From a checkpoint of a small self-supervised image encoder.
Data: trained on aerial photos of the United States (SatlasPretrain), 203450 training examples, 3.6 epochs.
Rows from block 9, named by matrix and row number. Rows with one number belong to one attention dimension. Each number is 500 + 40 x the weight over the matrix's rms, rounded and kept within 0 to 999. All counts start at 0. Numbers have three digits each.
# q: attention query (model.blocks.9.attn.q.weight, 192x192), inputs 0-191
# k: attention key (model.blocks.9.attn.k.weight, 192x192), inputs 0-191
q.58:483497540483539513509554419437489484468524488500459484455478560434429469496478548476462473505454503515515468479481533464485498457539491532486521471499482486532514517511509485543460521476549560520499517535516585517470439435539502490478547401531572514473498503524513490518498491498482550553500549439534528464423552505540478498535520465335558528404496499510474537502485524517481586516461479483476537552601508550501474508519491544546494525452546418478501540544564434426528509493558481459498447476495472468517473469544602509557518508532517583486506491512464549539445473453507439578
k.58:502510458559545484528507488463561450504442405468506497514525489537521512486511527476483518513564520511522550456482541441428505499510479493444537488465516478516543434552485477537505516610413439443456464567578581488490563503592522381518438464529479504484499512542499473562533530563557605520563474553493503461525518452487512478535476490438485515459476473502465464542472507584546494483541510499498507476586511516514519436499487549453517442495470418554554559482533550521511477496476429480576492489461481493461494552479450454517512453479558501552390556525454484510467529493517533426
q.59:524458482497494486593445417459548537457493530421502536518523516554470477538496494527443534613482547554530445488501547483472539522542513470466537448509535453512491493473506528470541564534569453486473525470473482495426483474511513506441494505506439544493520435490502474577548550527539448523499446461541573476499531530521536523483499483393499474480507501591468513451509565469534491487512474464538563499559542472536535541494563484450536482436523488479487492515420469494468511549502545539543546486487495484476414512491527495493487539578450571486476505479506453471441505504521522469
k.59:524463504523505491488469474588495531477472499524563476477477492520480531442560407530534508471496447517500506466540508566490493442469506517483509502486474519491494557555534471469497417514500486493478491465512531503500526508524513489478479517547506509466567502573536467493419573509519515542504496542478538538576573500478482510541552403481484525434483549550505537527510413516525479500472590524524502537524452541531562501521484451477474494453491457500546527508483536494529510464522518526466485564578498488455493390544524438505426576513462554438527514568518518506462489486529501503
q.60:554476477551498511508544458530511530493485525519538484484568516514581535471490527510517477397465549409555428464429532460534581502528545502522453551535492443490569553499551544466491494574505476484448484456448548506490533515496465532448447525444579433496500571489553505582430412406548531515493513538450580517532471454497482486503557477546504515493388557515442462504548499517420569437504549487482486571542563505485466527538512560535480488486533481541518380518512469472477481460471526467437490508526542513485483508456483584503558438474560471415509485592522472532561508491470536471
k.60:472430435521488573505547486461520478545444590445483502496544573529496502508401537541505524505471477469507449529509471465519505508494472488447545509464520510506555404490479488555450630564514372511485477453535445502500462461532457473520526473501490546473519527595495489476537454487520568518499504526547492517468496425469445507508465546454471499427442518440487548542552480485490422561482542506463545475535456428579452464416568460575475459588509538508434569499515525474481457494461509482452520481462544495523499487443555399500541539521512458466484479562483527489487536452502485428
q.61:463536517473484514555539492437531533501531490502463528507485497486499473483476521486507603517515455417485594500461535526495517531466454467487513609538624481507543431426533415484512470456435493505535472520488494554494503603468473519511539485554433492510477500436489480535437559512443498537479563610482545542561508540478533494451465450612506452493477537433438490521482415414488542504469443466473528376593512474541510543530481487467507506523519569496494551449571512541581434487483431486560495515539508376495457510528508447486449477470531415436511516492470470609451540520492562485
k.61:438487510449472485482423493525577482485554455445507491531484502498431561500476587549568508466505514443439537500474571482453539457511504489504487613531503525486499558548513459541476419543481476579507540459583464455553491424453487490512514557519519455554554526557488506462500549436490492589456439536507491550508510411498525524573488506498491429529530466415453579515494598533434425579548521502489532513403557487491509489490476516563538408479554417492515453471453509524446466477516501486578513549443504510448470481503464563462520491466531522567476608439471553454538559527589388549
q.62:561525525472561469454484489501527561428538534443531494526480556591496491437512421487506498564470492516509500512551513494533423528507492460484553423481477508521479462581504476471467424453519504563551411453502513477559506514455452482394469531434494532495527505536476566430450566500530496477507501515431539460460493516504446422507520391534501528514487412527469471508488471468507528494540590438508537477528507512560495513394524489453594546434437460523568546484531486496465480493457498566475537552436544513443539502519478495464411467522499508509439452456477555483446452492545456579
k.62:484592546571543503444578492418471509503510464517525522488508553514548520497400513454512556460575507488433490533476451484569553488526511511478497415488547507512473508589442537477470444502417479547521573444451551486434486544451501549453545548496516518517465459451557533565499468475458525472479550480402567468473523525488492523441458572520451465541516491485465476447553498467485568445521503524471503581503458490528466472493475523521581557511479468444474549420487414539542439514560561511493571533468523588513507589492401554488531448467484538509510510540453457493553469554489529472
q.63:516447510459511488467443530381484486508531474523519450482453472476545452504500548445508462587589531548502528469556485546516498502476508482458484488517510540595565520524547492510482515516537448551506510468492441538496554474502520419522399461472501427502427417506484450525527480502482518473500556520529504490543519560573518580489513480516463450517517490566450529447524439571477551506521570464507540525555495458424546547526472541449542494480442491483442502509425513427494473567542488488475480523456467472474523502534556456520559533530487509489481472419489499411459518450500567490
k.63:548522529455526496503424528516486446533486460450475489554456449493495506469527480539422520470548473419537520555466437497494489506450496522531523513498496516459511493544562466506565452502461506513503549460460549583466550410470547532502497485538527508522529561513485495505519496507515519495501473483545525553493472473472524533481502475497545491528508478446467555467491560531574554490466526493558500422462486544524550424505542467493484550479458453473564532480482483474534517484570488522481457608514493477501463527542521603526501450553477476495469543523464500473460539503552514449
q.64:524457499486456460508537484444555471522494476530531472557561510534513567493487494511474514519495553467500545625494515436510517616544436518514507527463510522583508487447514496539465514483453546422494561552508532567500485561528459521470478499423540508545496536509505480497513508489494477545503516485501436422528456430505449471490499479520429543564494483399520451511530423457463467537497591521493503466485502558491514532502509519476523441585520475492551477506571479534515444489496562550557572572479499504491451547503506549524533519573455447520513452442498553498515466429462564483
k.64:519526515412476510542520493491522500490483514513466554520521474432487499497548480545439458620561476466465488468498568562456501534456504483455559504525548544516470444513486505527484392542586462515482466484479481484490510496498503575517506512503556520515513540483511461434502462443478468444488499493554509570530494459542499460488546492486495549494488554486464508473474477588517538452509583571534414484477468503516504457519507509595521509485436468497439568519476551502422473488480489508513462526520456497554537468506489486534506589490511480543543516497459474556495500489565431551
q.65:488461577482524427518444562476494517559507510525485388546482496436545498495546527456478538495530510551519450484516446491522538515496489493502503492561531473511527492456507492496541530502516565527488497512426484432626545461545550528464523471495531506547528509504474503528482530478539474505492508558504475508477541580538468485494560516461451502519444435444497450467501515484470538498562505505474493517509493485496392530541498504476477573484535469493459426506502492485464543500493481448449433473553458537508600513503591488446528524543518583562441528466490501512518470394486467459
k.65:549515585477509489466424450442472526499549456525414468427503463520493501474556500392549504475456520505515395548557495471478472443483521528487527564492514508496512486510526492496567443527501475498426524549434476511534522574474473464423521517491531486426570497429538542529523511494531495524516510506477470534444515490491556517470551544447533529550540480478553454486490461476476430544497447483473421468416474421530462554522551553455491557543489554462467539365501583473472501510449453494508537492505533514459515467407522520540527502529397525515457448535499476479504501510495467456
q.66:566469516452509508460509533512526499554440443441520478530513529565450474471485523481504475546534458501529491427549450491453410424585459448481487527454445477468483544573553487545508537417540461520506511478582544474511461406449539530534429475476550506522496469577545481477484518498530471541475556457559539504484481518507499505461531470530486515542446490495486459405568447429526510468516448420468501540544512545468521532505539480457521512544518466482499475491520474486542560535498475546466500541562496467492544489483499536543516567577550497436515479472503534502482511481518442505
k.66:551531531473474410581527548533494528457499511547549467520436510494519517565511434488572527480491457479482498450477567536574478465409498495472512488487466469557509530469522500473544465545483527528490538504448470446503530528510519609541476480512496578443525535427527502510473516474487504515519521536478484494454511457554480524523459491469556528527476529467518500543460454507462471511481497443480506512429467514445503518563512486421518465534489513526482457426446530465559548461555493477552505602508508558502597488563544561548550516450378433446506494462500553514512564536488476465
q.67:445451505523480473494505534466459546501447509537535467528379441470496434533534560512469549523487502506474426498510525499474535407546530535473522472485417469490522527530548519547517511578454528498475504474556431462534545523460495534485461539491582472515472533548493456487467528437536485501539406451440528504440564479562475509495517494435555474496473439512517542447557490556600552487479386499445478583509433477551498414479408480555441503497416477575451503463526567549436490479389403472489473435485493585515563489592489501458518495492502497535445557489533428494522508496428407554
k.67:507579460565606497513480446499481537489537489534519471443474538534462527572525450542486474460465527520505562557479541428537466464501482484525500568473556466502467532521497467453466504509473571521524545484442528442546525472513452477505601510487433483498548490532538549512462475494460458538474502548440561391465527451480446509435489541488474520446522468527490528514584531409457536485465466474406593530461483444477509536456454520465486480572512564498515491443502499583526493483452501433471471535447436500486513452482611549496501439526520470429408439512465517537549534478480464497
q.68:486517500460485542561531475464472494570514512515486528464538525483498585465544473488477469504574494463452538451462489573468477504473470452426497568478476498465523502488519398604471560576420547453470433442524544472527488505508521477449524535542516436466453560498468479531545495514579470467435487545518521459505541499443460522502455506534537492550431476561526515473476507507496519489520467483549460454451542491478461494513501518554470493460615497486451547473487462466431473522502513546463467511552480450517462520513524595504453525504498511454520489473471563515459521473460586493
k.68:486473483447556499551479571496541553462477506485535426481499468510535515486510551460525485552521485456502438520453541533495493547504548538503505400509510482597460553471541506569533567545510476404507485478520515473457511503557461438532493437552498505571429500444451473545498478488484516495477475428504474485426491509479493429523527524482502503467450499555434542553457543554456497497517552465495468533476491486515472494463428443478502475534549555556535483463412486510449523519513502519515568497561501492528494457441519549471468547548498478512462566489475546476486496484541496427
q.69:414490511468511474595483506456588567579506478499525518572525557428475495563498497466445519471482483596406469526486518451520498547422473516473522507494530455488494530510487538476473478540502444560560511498524483493523500504568454512417541485474493444475398453560505482447598453496489492501513455625493531451505513543481547422468485487546496528496522516560472434429458536456554547541553466611544507492517479523511575473515549487605518529505470458519468571495518499464518517510516455511548422478534457453484529505550470486480565451465544483492534533467490450502458522430468542482
k.69:470493559488514471556499478473542517577496528464551469475524512528458470485537533426458560489513497404502446571536529480437474496480489532531471567550452464468499532475452459450500543435524519555513488575445479570508472526499472441435515550530507506458473485448517494555462524433522495520458515471462520501544529497531492503439570474582462490524422496428429472533498517452510448500599474546407480451508519497526473534542480531530550542432534521536497527416561446530559504553590493512477508484556492494508505445450457489521524416578579502545500457551482547471477525462448531448
q.70:542524490528492483478573456542480477481450555475533521494525539529479617549432396447569449521543488495484499508524474450567466465486551537551565502536541565564469503534467499492518500480526506482471564512461522474449484469512454412475429516468509444464478534474475481451461598517474443525542515555556437482503521577521475530624534493502531524466479493521499447489452545538466508454480527530512514530518559468435518480503555576464480433502515521574559482511484447512540503489436485504548529539542497434494506500554475480531491502511509529520583444458514589535495471536452439472
k.70:480459489489527550471498517520472528522525527539545540460488543527480528505500471576489510441469442533445440490522519435422492529493474465525495476436441508494533534555488484477503515503455523516423503470531525474514514476450524540474503509509463574497497459586470509454496501501523417453500444502550557511494467464439410527511451472515489512482447553510478484488479432525468549484469413594493478446498519546434569497505469479525530488550524567580540559515543477555549478507564444541544489472503476426527448590540489492549502558565495481472494449481503539551602393480565456522
q.71:493535469512556448498559518485511482508486516443518425504483536556446487562546527583411489451459498542544494561486513566522503436484549450482506529483475544488426432503540532561474515476498514591542486496535517490517483550519574557563512492564545555506507437412493583502467482470564522499522488498515492515570487570408490514519503493460508479495558566468435505478561534503481520485503459529404487414496467561475503450516506470469537470464428430558410459491473495542508439556475564526508439429486508430553497555548491519458538523482467507488512491513475426431534565492520482538
k.71:474503471504456510468519545512510459568513517487562461486495465449518478526458510519482459500548520433451556530453464497508525526470600502561482537552457520499385565507460536589508537518420531440535482572463518395513495463531517477536474487500494515544534547486517547537444450496436543458476525531462509403508432498490481495469479524549508583485449478471514585516517481449501488449523546447482539531487603539500471554525503466431497578542538486497485422489448511584599478488450506528526472629449524561417513519533509505475476451554520428519549480447503506506478458520482569523
q.72:484417521526488550576531568536501537516491547525518504489519508481506471543463511432486498511492461525445575469497532539496518567419528438457516534548508480485458452449459441448480590499507519563512476485513516564516427547524499492550494519474517482505492486466474546446496535499625474496472405477488553524463484498562488509493549528458462446494516501600465550492466549480507488512426474527519453502566559508520529494545484458550499451467530480439472520487441556471536472516493425589493492463520445513522537467475509533514516453495532458482546558501502498435525468532446586530
k.72:503511489502514449469517485551410474514511457474456475447555498589485460475500475543522488473552517518565516495517425423523424524478579531478481492599417526511557556538499450570479481522499523478493555496517594461575476502522437517507572438501475490491420548485484460590497556483496550572502554488453450521562508557525419519464503489520506502506497455489367469521417558548459510517527557516467574502471575479451486531474457463425484521468557466439467494446487484509515491479511513545515498469510513545505409416522535449529518485484508470430525468532437534458474473495491581510
q.73:500503491494532478471544480484465462458470506518481394453486510535471502472547517558484498571442483495601480441500556403498473466496474511424539542532490490526525508533521376458538487467506516430443521561501473514548490523542523524487457405540534524475525542474490455453471450501596511558513546517520559522461487550507412568548563524485467510485536468508536478457500486568459481470569515540474458551453508431522552440561498499471460511494465507495464529505466480463493433530536477542478561485541478515576498563483504438475478448589513496499538498581500469439484489522472503547
k.73:593503505505481522473492544445435463520475534509479447489502546505549469480547485563547509455425450518540489455475445468546490439523520538502508515491587496488505460445498443465543502525485476515449460497534519519528444435495507574517454467531501427523476481440519534557527467456513492525446472483462560537501513534478468509525507467411440454486484496497558470513472513512503491425469463517510446498433530453539520511481467517463519537526501461475420436472499476515527467445424504495501545502525537521502444486453433520468507487481472540527499501522544541529466547484487472479
q.74:501509493589483475570508469538590438500512511498475513430481475525522554458488529531421519496491447509519559522543491439522488484440439501542531501490544533540521527586468530470512454483542455493454526482465473541475539465477475456509471519491447485470524485479493476462490593492523552507513543459561528531483509466496516488504488452482541491473521482527484480509469539614506509552487521511490470435552521493491473418516508445349585512575469517584553492508476521480456439437496452586485481468489543568474467480522515468576496539533531532496503507534474505538493412528474491541
k.74:493481488478535548445544538495471455585488454501539533502505522452527512487507516520548531505464461519555513476505550526486505496576544462547451484538532548539486476554498444495532515537489552488491421519570418525540533518444568491550485508566487536465532590531495462484493523539538507488489509570488475516533495503450463490467506533524487465481539513540545481535489477490469493503538471493494544536525462467433507408481511509513601500457509463470524498500457425465435520500374526448442468502491491515477468493531488421464494471444527505476510530510450424574457465479434507569
q.75:584517412490524457492415509532493496483590575463566496536435521517611481534515468517482426458545480595492532525551508503469524511506495526531442463472497495476513508445471539526491464372488533593500523500491513487489483458479482508525477550499448515510489437554478487487510592466463521496469535500483405513497535510519432535409475592521504553532495480499548410535479430522497549415547461432481525483481444475480536505510457548480566552484527488509449536505561526519541493457494449486450527504476470465485541440474474518489487540492417490418477540551474522449552567560519498565
k.75:454491535458470471519516545453516495451491459470501573518584520460474507493432418515509510537440467479619487454501530535566526492464448457472482555553438507478504473500538463474479465500481508540534498537500470551432521499468499509528529516495533466518543479536532486535474554572524467474501530466541519457435496446539504534494542528484494509437537488555471406540503518476496499456554554539517459476484465562559560477527524501534444568458459491496497462517496510437505463482480528519475404554433451502495460548535572556482542534549520502517494486514532460449456503480512483518
q.76:509490463441494492550513492490457502515502477511489555538490501510479450538474533516569581484452459536510474490533485519450488472503529467485446485466490519533514498475477566570537515545561478459526502508502549535523478515443521505447469516474586511507542549575486517553502426584450506524523475415439483559519447573551459510502487507499518530480495477508560523495505428479547499504455459465457463472505473495529498493525541444481518531485509482442520501582487515443481481442473454452492477527565462471458500483535506498520501473484481519503514529481473478475553412496487433465
k.76:483476478494497551511502426561527484445475587420546471470524513502484469492436505437480496457488492530465489429460451525528477481497508534431474524454572494506508546494473472564463439460562528484481521493516509590558466554531493513414515456540485499471550483448521491511540515489484535506538488580527494545458547444464486442443475489529553483473464472498482433500510549484525455565576499468531519505512465514478519481540472438516557474528516521514509537464508526605487519476516523518493539519511508566509542510492477531482503555518555475507470391568533512489494548505427456447
q.77:540497486458462443495498515511499472521482442530500478453519504507478485546436498485508530547514590511589503494540456535488497532538515520485506518522555428481470550510526530474474493553548483474461540540456477452499496504433543525539475412534448530478453512491539528481491545531519557564471483485545486535535509508484416481522533493433471507566539545515555477543529511537540477533491507510489507499502525502475509500479522498461488493456494513491565450470512504524416500499398459517455479495506524500484466544540504545520548369553460462544490526534545531489536539509508447497
k.77:495495498458602521522539451484453495515532497497492551534481487507491525561485514534465445461476476476502470469511558518520488491546446552544520508508507511501552531514493442535432534537489523487496496496476526501475507463512560534505517624526525561504501555411572472483590519534448484454524520537532486558444491477449454498500486536502416546440516486533508541523492471533507519569476503518541575449449466493484438432505496522523526492515499486457513518516503532514565494525551440507503519471502502482514552508529446487516511529465461472471479424467574465501448545514484471515
q.78:476474405452504515514565487558531415506469532447412550430523507493472429499546534508510517466476464418545568556440519510462472515456557460461447455535471555480523552524461526512458511494549493453531514514450449482476570563493475520512506521463584548479540484535599490556425500510474495557456544437399506545468477477523532576476508474475497432519499494521560529504505499445471542488533515503502524460482507520507571511472517460472521475514418532534543548502533502472489508521504528509421487481550564530480493478507581548490543513436512537470524492443489491501563465510471490481
k.78:477514511473461468553535464462537475480501502476485496470482578484463478517495557439606506528517482521559582397502493537516507483524518483538482571459474561479552485502467509507450516501500529549436471524500466508562499510576534483507473545519562471537460525546475506498457483491508601522527459537445458477533492551522546473457463483458601529474537565448562540433445561524435485551562514498445545499528544539508460441531491533450419487510508443500499499565573554516524549448542515530539506470528483529465479492528502540514475508425517535475514543519529568534468489533515465576
q.79:468549489507524409547474541502462509533581531521534536473586547485502499536495542503468547460471488480458522536479511503474516516479551469485437518452492421453546520598568491496519501472510484522547428523504521415515503443521504468465557481481568511585536480495488450506541523499592511541406462543511556533484470539459526495475482533538469548478477501483454471502502464492456517509482532511456533498525517441572460468518431484558441492593523531519454516451510532479539530503428493458445425467465500494558534483432465480471509519475420501445428526479511537552467537459537541500
k.79:433504526495494428577521537474527523549516446581503504464507515521545539517458440545535537513496469480449483536553506486444551487525492567486523536509500467569494436440547520536547506492474467540447425535509496530487534549471478430520400488441600443498402494509459515445440529457529524572487479428535534465546516519579504493508521547512595409552526418504476405458545451472489474474543468512579457558424535475516428647442537480492449565464471468478503435511475506432492564382546523577551549512475467557501503430490532548530565508543509535525443471552488528461543557495502600518
q.80:444476421438430543535497508521538461450512465567450488480487504492465384501507474463436511469523501495514452534448447619402417576448487440477544471551496557545542463439543544469539521486437562536508550521428508461488554435518551549448520532535491564498536457473471568544541482506500517489448472473517509511525512427572540593464510464501402454489465540451481507501503462515465496473523586520552543484545544553424527507529491524483454566479487516454497508514493436465541509482476499529568513452450455600498473512412487516518536512461458509606525518541588465496584524539567481563
k.80:481537581508468446466413500566494418512504528501488451520498482546499528479484529495506523562503486480508516527478423513547554560505476518439565526546555510450476522547561461554632468562519467550514494468524520537499517545545435457419469431508514453449528578470547444458573488478460523510534583540433528476503450556481511411475488504546467483487534481545496490469461543511485406558423576576485498461496525531583414472477493556497499554496556575448506517467551518467616503526536524471530501472501526541525452519454495522507461597471500608499539501486478440502418491525524465521
q.81:486503459541471456437464490454502571437520529507452555486505542544550512557499425557526563515462552432516488509534571446477534433577487510447480500474529465468602539496521486501496539464538546483524579507497562512465468553416526486558523473566524470513450530454552453491489564513495507522482540417560435500477545440509601505500530520500528522510490544611543502509531458584487496507389515520426418450459577489563463576502531483515521528410465491459500462521529454489462545551576455570551499490473540513505564455402480510502465471456538488437459462492527478503490518516492501504
k.81:502509501449494367478530509475533475500529494498513469487520467518465450470544545551474531507415531521474469521506510561542509481535524580485402493565485532566528505497531448464490523510576533537511547515478477542529455462439574458562495426552507502470551469463524510530475500497510538476557505490454576516394536531507442471553477449525415430502547517510533440464485517520547535539473427542563480543515453521507532502533472494458455505436504473455487474561462543530470473516516445559538507485475488517484484511499536491504519554465489451518478517593553466448454475526473528507
q.82:485522486520534539447576457505504484492470545482480471535459516407498495483552546476506497441522435504467571537485471514478524485533451508540500435503476515538559484441587610484448554485535523502514440449529404540481446475477495472487527459526483509509483563575475506539491544509480460520508512559566474481472439485491545494466511460548575500542494509489584558577511487468548427460476552535466569459522534478524417527527512564468529478428593488518564484484498487405470519460507556435494549559466467511454484511477450518479467513475493494483498525516454526539496525563495457469
k.82:481499501534541540472554515462506503422422520466457569486471483423525573517562383422519471446614530546499610529525547462489533464492493452542527518481538477523476562485501471507529544540543557463568419483455461531544476501517496468496513511549484531498514519513500456490558528575496487521483469430536519512533423463572549443513530466523465464483493515429428483443528532506520513510576495483537499496542492554512486495520538530477488460571563481496499548499547527492501478521462495478469585522498511542508522532524558427565449553512466483449508556479508486435556463493526431538
q.83:526523552479490458498522486500441512493514486520526474437449508553510544532567555446474515480483540453535524475549457450509526514517574462505491507463472511539499491492550473472525454486526454460542535498515491503418426543554530519527526464611556512516484457435497518454461558415469449489528448525474445468506463487551561466453469555514483520503473505547514612481507507571411476479420440523480466465470477469517524410529501475448543449469568482541546477557438496500473444469478497469539554413439463482493540455537456476465487497435368508506548504542557482508459490527469460479
k.83:447482428525566511481524454558459499449456474479494515495529498515507532493487428547455375530514459491483509548489480482479539476527565528522470525515537536536498517503505435473547516440528512490533435523559482506527470497497480450547520445471564512535535518543552472478503586510521458432561477440605491512480446438520499521523420456487445451482539466524520479477530483516561465447496519495516540529515513573494565476458463397507554475522579464526536503533540487625531522529468522528496472517446475525478512558481475520468489517526504562552469535465482450550476448477489532474
q.84:503488562465449445559547499534449448435534556532600483519497422401492538477457552510481520427568557497437513468459546542506443451524494460521487489566447556524508471535549521534561478508555502483477476472546446510456585452509509489510519555459524532432472506432486578530581477535441495516520480498526561407506461481505538539514526515546573515483512455491493541556467410423452574472536581525512476526445532559523491489517543493442510493422506518479559549487475492532528491485476516376483502500509558499489461463507489521477418485508511532497486522558489484511504506499478497405
k.84:510420506531532552463506502471517471406571520490526513540424559501504514486512507487517448518583374524464555495480467487479499423439555479542519474478501491489453500545472522584420550383468528433480533480512540539526588551543529428465513521494490535569481525548574489472550511560484535534548486476476527446509552431495473507526458572553533552460413483447572501486513494484493509568404565525495486442594435498507481524495480562439503475525610583428549563492495422543433496513448513412469509597494544515466551511528601475493423468448498491501518412536451423518516446536514460479
q.85:437553529449497473404475508555527492503487539498559498559557562527460465483435511503506586493546445476570540573536441548480488430565463531536530521469464485480473570403438479463464445545494527490539492533556462519478535440500427482445403497442484537482435576455536448575515512470448545435534552515513471480483490542538465488499500489543524534485479498480427569443505544551516512523470556536543521546562474556429449503615596537477491421551507528518505435492491497588559494512479523414585491569505508483524569493493528481499441483492516487499482454509561472527470507437553535481
k.85:515528400496584587478427472545473515510562533576567567527476541507452575487506510450497521534562437501420542472526434462519509503485479487463530462451507537436493475526441528429493419494526424528545520451483521525492490577449494537505522455506459492463474525573517500521575530523504457488511496473483567464424526423532503431479476541528537525536419601513489519489527435471522557571455441448470488503532514567463473517534465562521475487548575557467493496485480508394462522488545436475492459488479457531588509548566520449462522533494472474519516465472493427545489541527505487532
q.86:526537488559497444554477533513509547436500506527486444547640430528519469451509440446499533525523488587426463513471450521545457429585456552534491481493517391487457490531488485529532489489513461510581576518528442513459521418522392478475498468472441465478416496549497476514492443553540464517530550523500474501499473472532474531542475528522521408458509532540497533527451547462479382525568523553549511591518485515506521523507467552522530530545568491483507517522503475494521512420576565491513481555524561480527482501490468482539522499514495516521474499513549566548405464464546529545
k.86:502465529542494521484508497467482526482507534475493479459482553454458557527564527529515506490482466518506491418438468483519492499460425522470565450453447423515538508559473486506525528507532520412549502531584477523497514465536490478475492597434505517488438527492472501496432538462523523529534518518590515479477489519589566556522461525553450519465510572542499492496516492462512534458470495532513586460443440525494499460531529523537516449556624505572556482527511453471455425561475495398558479505488406477559485441559468493494451475487429467446440505465438545493522459495507541501
q.87:561497458439527546533535500473522521476546456497534518438412515512510460463462534574480537530461489531506449449488626504448473495457474470492498552502601498512491470469459506479499521474471477520523451499514484486541530617452541518445581462537473452536481494537468515487498507493489487493429432512457478552510449542445513490478546545493509472477499468519531460524522548384535513535550479502478538467474506466531475441471460594508473443576465536539448462494505457525511496561497507518482497493502495545534534521458539517496556523494458517460505525481529489447432421466515484409
k.87:466583500494452443449472484539565555547511495457463493518575548486542472496456512477465470441553493479520525478505521478483504440482504485462578502537475481513538536456494558445541524549443525491483432545433518502569492467584497514517496489442471564466511537529474532542508469451461489512451508498471504486509489508523512492478564486482549525517500557487470507481491609464489510414490510519502518554463529425491466594485474538534432565497502431476455458474516463521542447444511492554480496473424487485485458455525483582504480549565546607484510527513572552488567527451457632450
q.88:520491500550474450538468489465468551513530580481484502489517480492528511504434497538495501514491466482518532529534572465531524494424541506492493499531490521508484515468484552478442547561512502413541457546467443486551433520530487497495531500515434471486457547460519538503498540471484499552544501566496570494468485489528547523548487554517593564441431447499424502493535479501454488463553494483483496521467486473552489469466405418484444430475485518506430559503497483540507525591516498482538492516483489535465595505466491506487418480476511517459583585509482509464404471518434495533
k.88:516499493537423542509540454416517505516410439573473461533472459511489482454547466519560508490466481489557525513553490497468463543477533474473554502532472483470567494523590457393560556459545488513505518500472416545575506467526528466514493406492471443525445511471452458487444536530519534568469533492502549502503533454413551484456515467481468452515513486455481487402488456487560436550544435516482464507421464465473501566453480482561491551460524496438456420526444518581455532510491489538462501454464517469454441483426523550518522444480600510571497507500513493484552400513497505469
q.89:522422394493490556502475524454538520519541455457530513422561514473491526353547487527510580541527518438526523453483553537537482529502494487461488536487546582463494408499483458525566543458472486478492533469477555523549542453469497460519525529466471494507500519472502494595588488562436476439511501492501477498493455486433510499460489531460465493491458486507464541504500512557474467537556468510532585437487501472471471486543476476557476486480531543518553472490461471474508549568530580518594497414527448578540446554510510465514523481472456463482525470424480500454524461556574462483
k.89:471555460480423510452546494487556465519486448501541525471513453563537445465428581577434456456503497488534549516491523587480472618503508477519493471553482481498495475490563457540514525551506528495566390471478472472510540567445467497478447476498470445550521542543508478511456456492437521415450479459477471421479480543499566457518512440528448522493524483539504534459424507515549495418445506484464536544540528507517483440533451475554509477464534483481422484547530453481500487529495520531504513415499599454496533451573441457488578448474465566529510565456530498528526574494534502491
q.90:544545592514580468477447495503469469521520486479455498513465465461557541475499497469530498460495567462397525519466533433478486424527509512458444466546499521512483458444497500536542422530488548498471544497486474465440530512531545518518479499536476515520517511581479583589452508489511514500444540497535572510535445543551487531510478547486472519563530460470461489523541473504479555488462483561569461580461547530458552459539540382490507564524554527486496501482565461577488489512511515501543478541496629451549435563507547509468507527476494467450509496463544527482534514510437453452
k.90:537497475433486568446567495443525573526541484529442519427520434503525471504423467514445480525502528480462459529471494535487510466423525482560500479480549527436499492497500508525499513475492450520501518469553476501457541483512518470503484511461533532502598522465505472533499569482470500561588476529455532464502525472456550568578454514449486482474410467549577500477496522555514444503498486527536485536510456494517534515525498563440461489540520554489551545556445479533492491497583455492518451565555491480535519520453511475438481479456491467623491483531467496479514552511523482501
q.91:526450458485484465476515553523505437544564553512487576492525523472532456534499443533471554510475574482515478463441517509392545495467444520459468511477502429522570524518508476525420468475457533498485526517583448582492458517483464420549541488480458548503497499504530518527513544465524571447505457453526562544461409524451564486542469528492519495469479525453523554449418514505499527551524531529594525452486475514555446492504533559533424496414520473498517519444515444439459587472508524486491462496496436497433493511511480482462565534490459529491412498482459423467474545495526524499
k.91:443486581486460476454530527521541464528490467470517516446501478473518535527462476482582473536510519513516531495481587539474471414524435478518530507485500475551462438517525442510468453458528498509579482496469463455464486483495450459526514512525439450584506501535517442514582473516482543466505457454567457467449526582455563492521588500547450477522521472458499454548478537470432483537558528512499521466551478480593404498580500525524511516490498437405436447538508488470490558515522450510475499433572500540499510494538506422511490510444486554545579552487519467415495552595449539492
q.92:465436540572500505474490484481446527474476502470521615518506485531515463487544470422538406402501508498404476539520479526528422526474467516533467514513488488439473561445525510484524424437518554483501492491522447560558468464523442517472477509523514484492556540488507454531558584484517490505539530546425454512533515512478520545483462572486434571503504542493501468485467485527554527467552445555579554470439545474451423560476439587549514494569496493534459539478436476493592496500421538526525477505509507434528515511545510528478449512452476589451514452537428526544513485431441488462
k.92:468487612429440548452540527531527514460539510546472513544517437507487500499415500472479573559477498575487427568567496546471514538483500498501580408482519518443473466502526463499507481481441526488539528514536534542488482531475441509487456583495565483527509451530450538519442482557508505464497520470565503598496488536528487463479458557534467453446498554535474519518525573496494469524522434525485462504471452535523489532519517530482483488444403464615516495548497558544572522557440427389507448542541462464513575554509463523500469531489523555449532526507486524526563455463556476525
q.93:508498505582488511520524516545450507562461525510500443516513554505459494549497542455535448490454456481484465477577563451449518557588525474509516469427523527523532510620488478533501457465452452539451511474535480539541512520477469526495481449480525416457502494540542429460492607478491543497397491426460535528538517534436533513536489519532530476548504532530555544541493488589530485510494394485511517524497478490526472512496443542583500413492497518455561508471463518461446500536481499558584486485457524493564457483536501471532492498480535499524444466462498442491550426550506517441
k.93:450562533500503464483558484505480551483497478492527493515528458487436510567516461509471404472498629552535540627481475488570497531519536456523486549525481504553507537412490510413503512527448448524470443492472454446430460494477516564484514486485560503507487477507542504468502425522503472481442501522473560478501484536460472504523571408522538441499557533509415538521435504467516525479472526542541573469494481409483496478502483480485492447467459511546456463524523476520478535462466442508559559503512424498467557554578495515472518471500499552459478512488506548578509503474490561542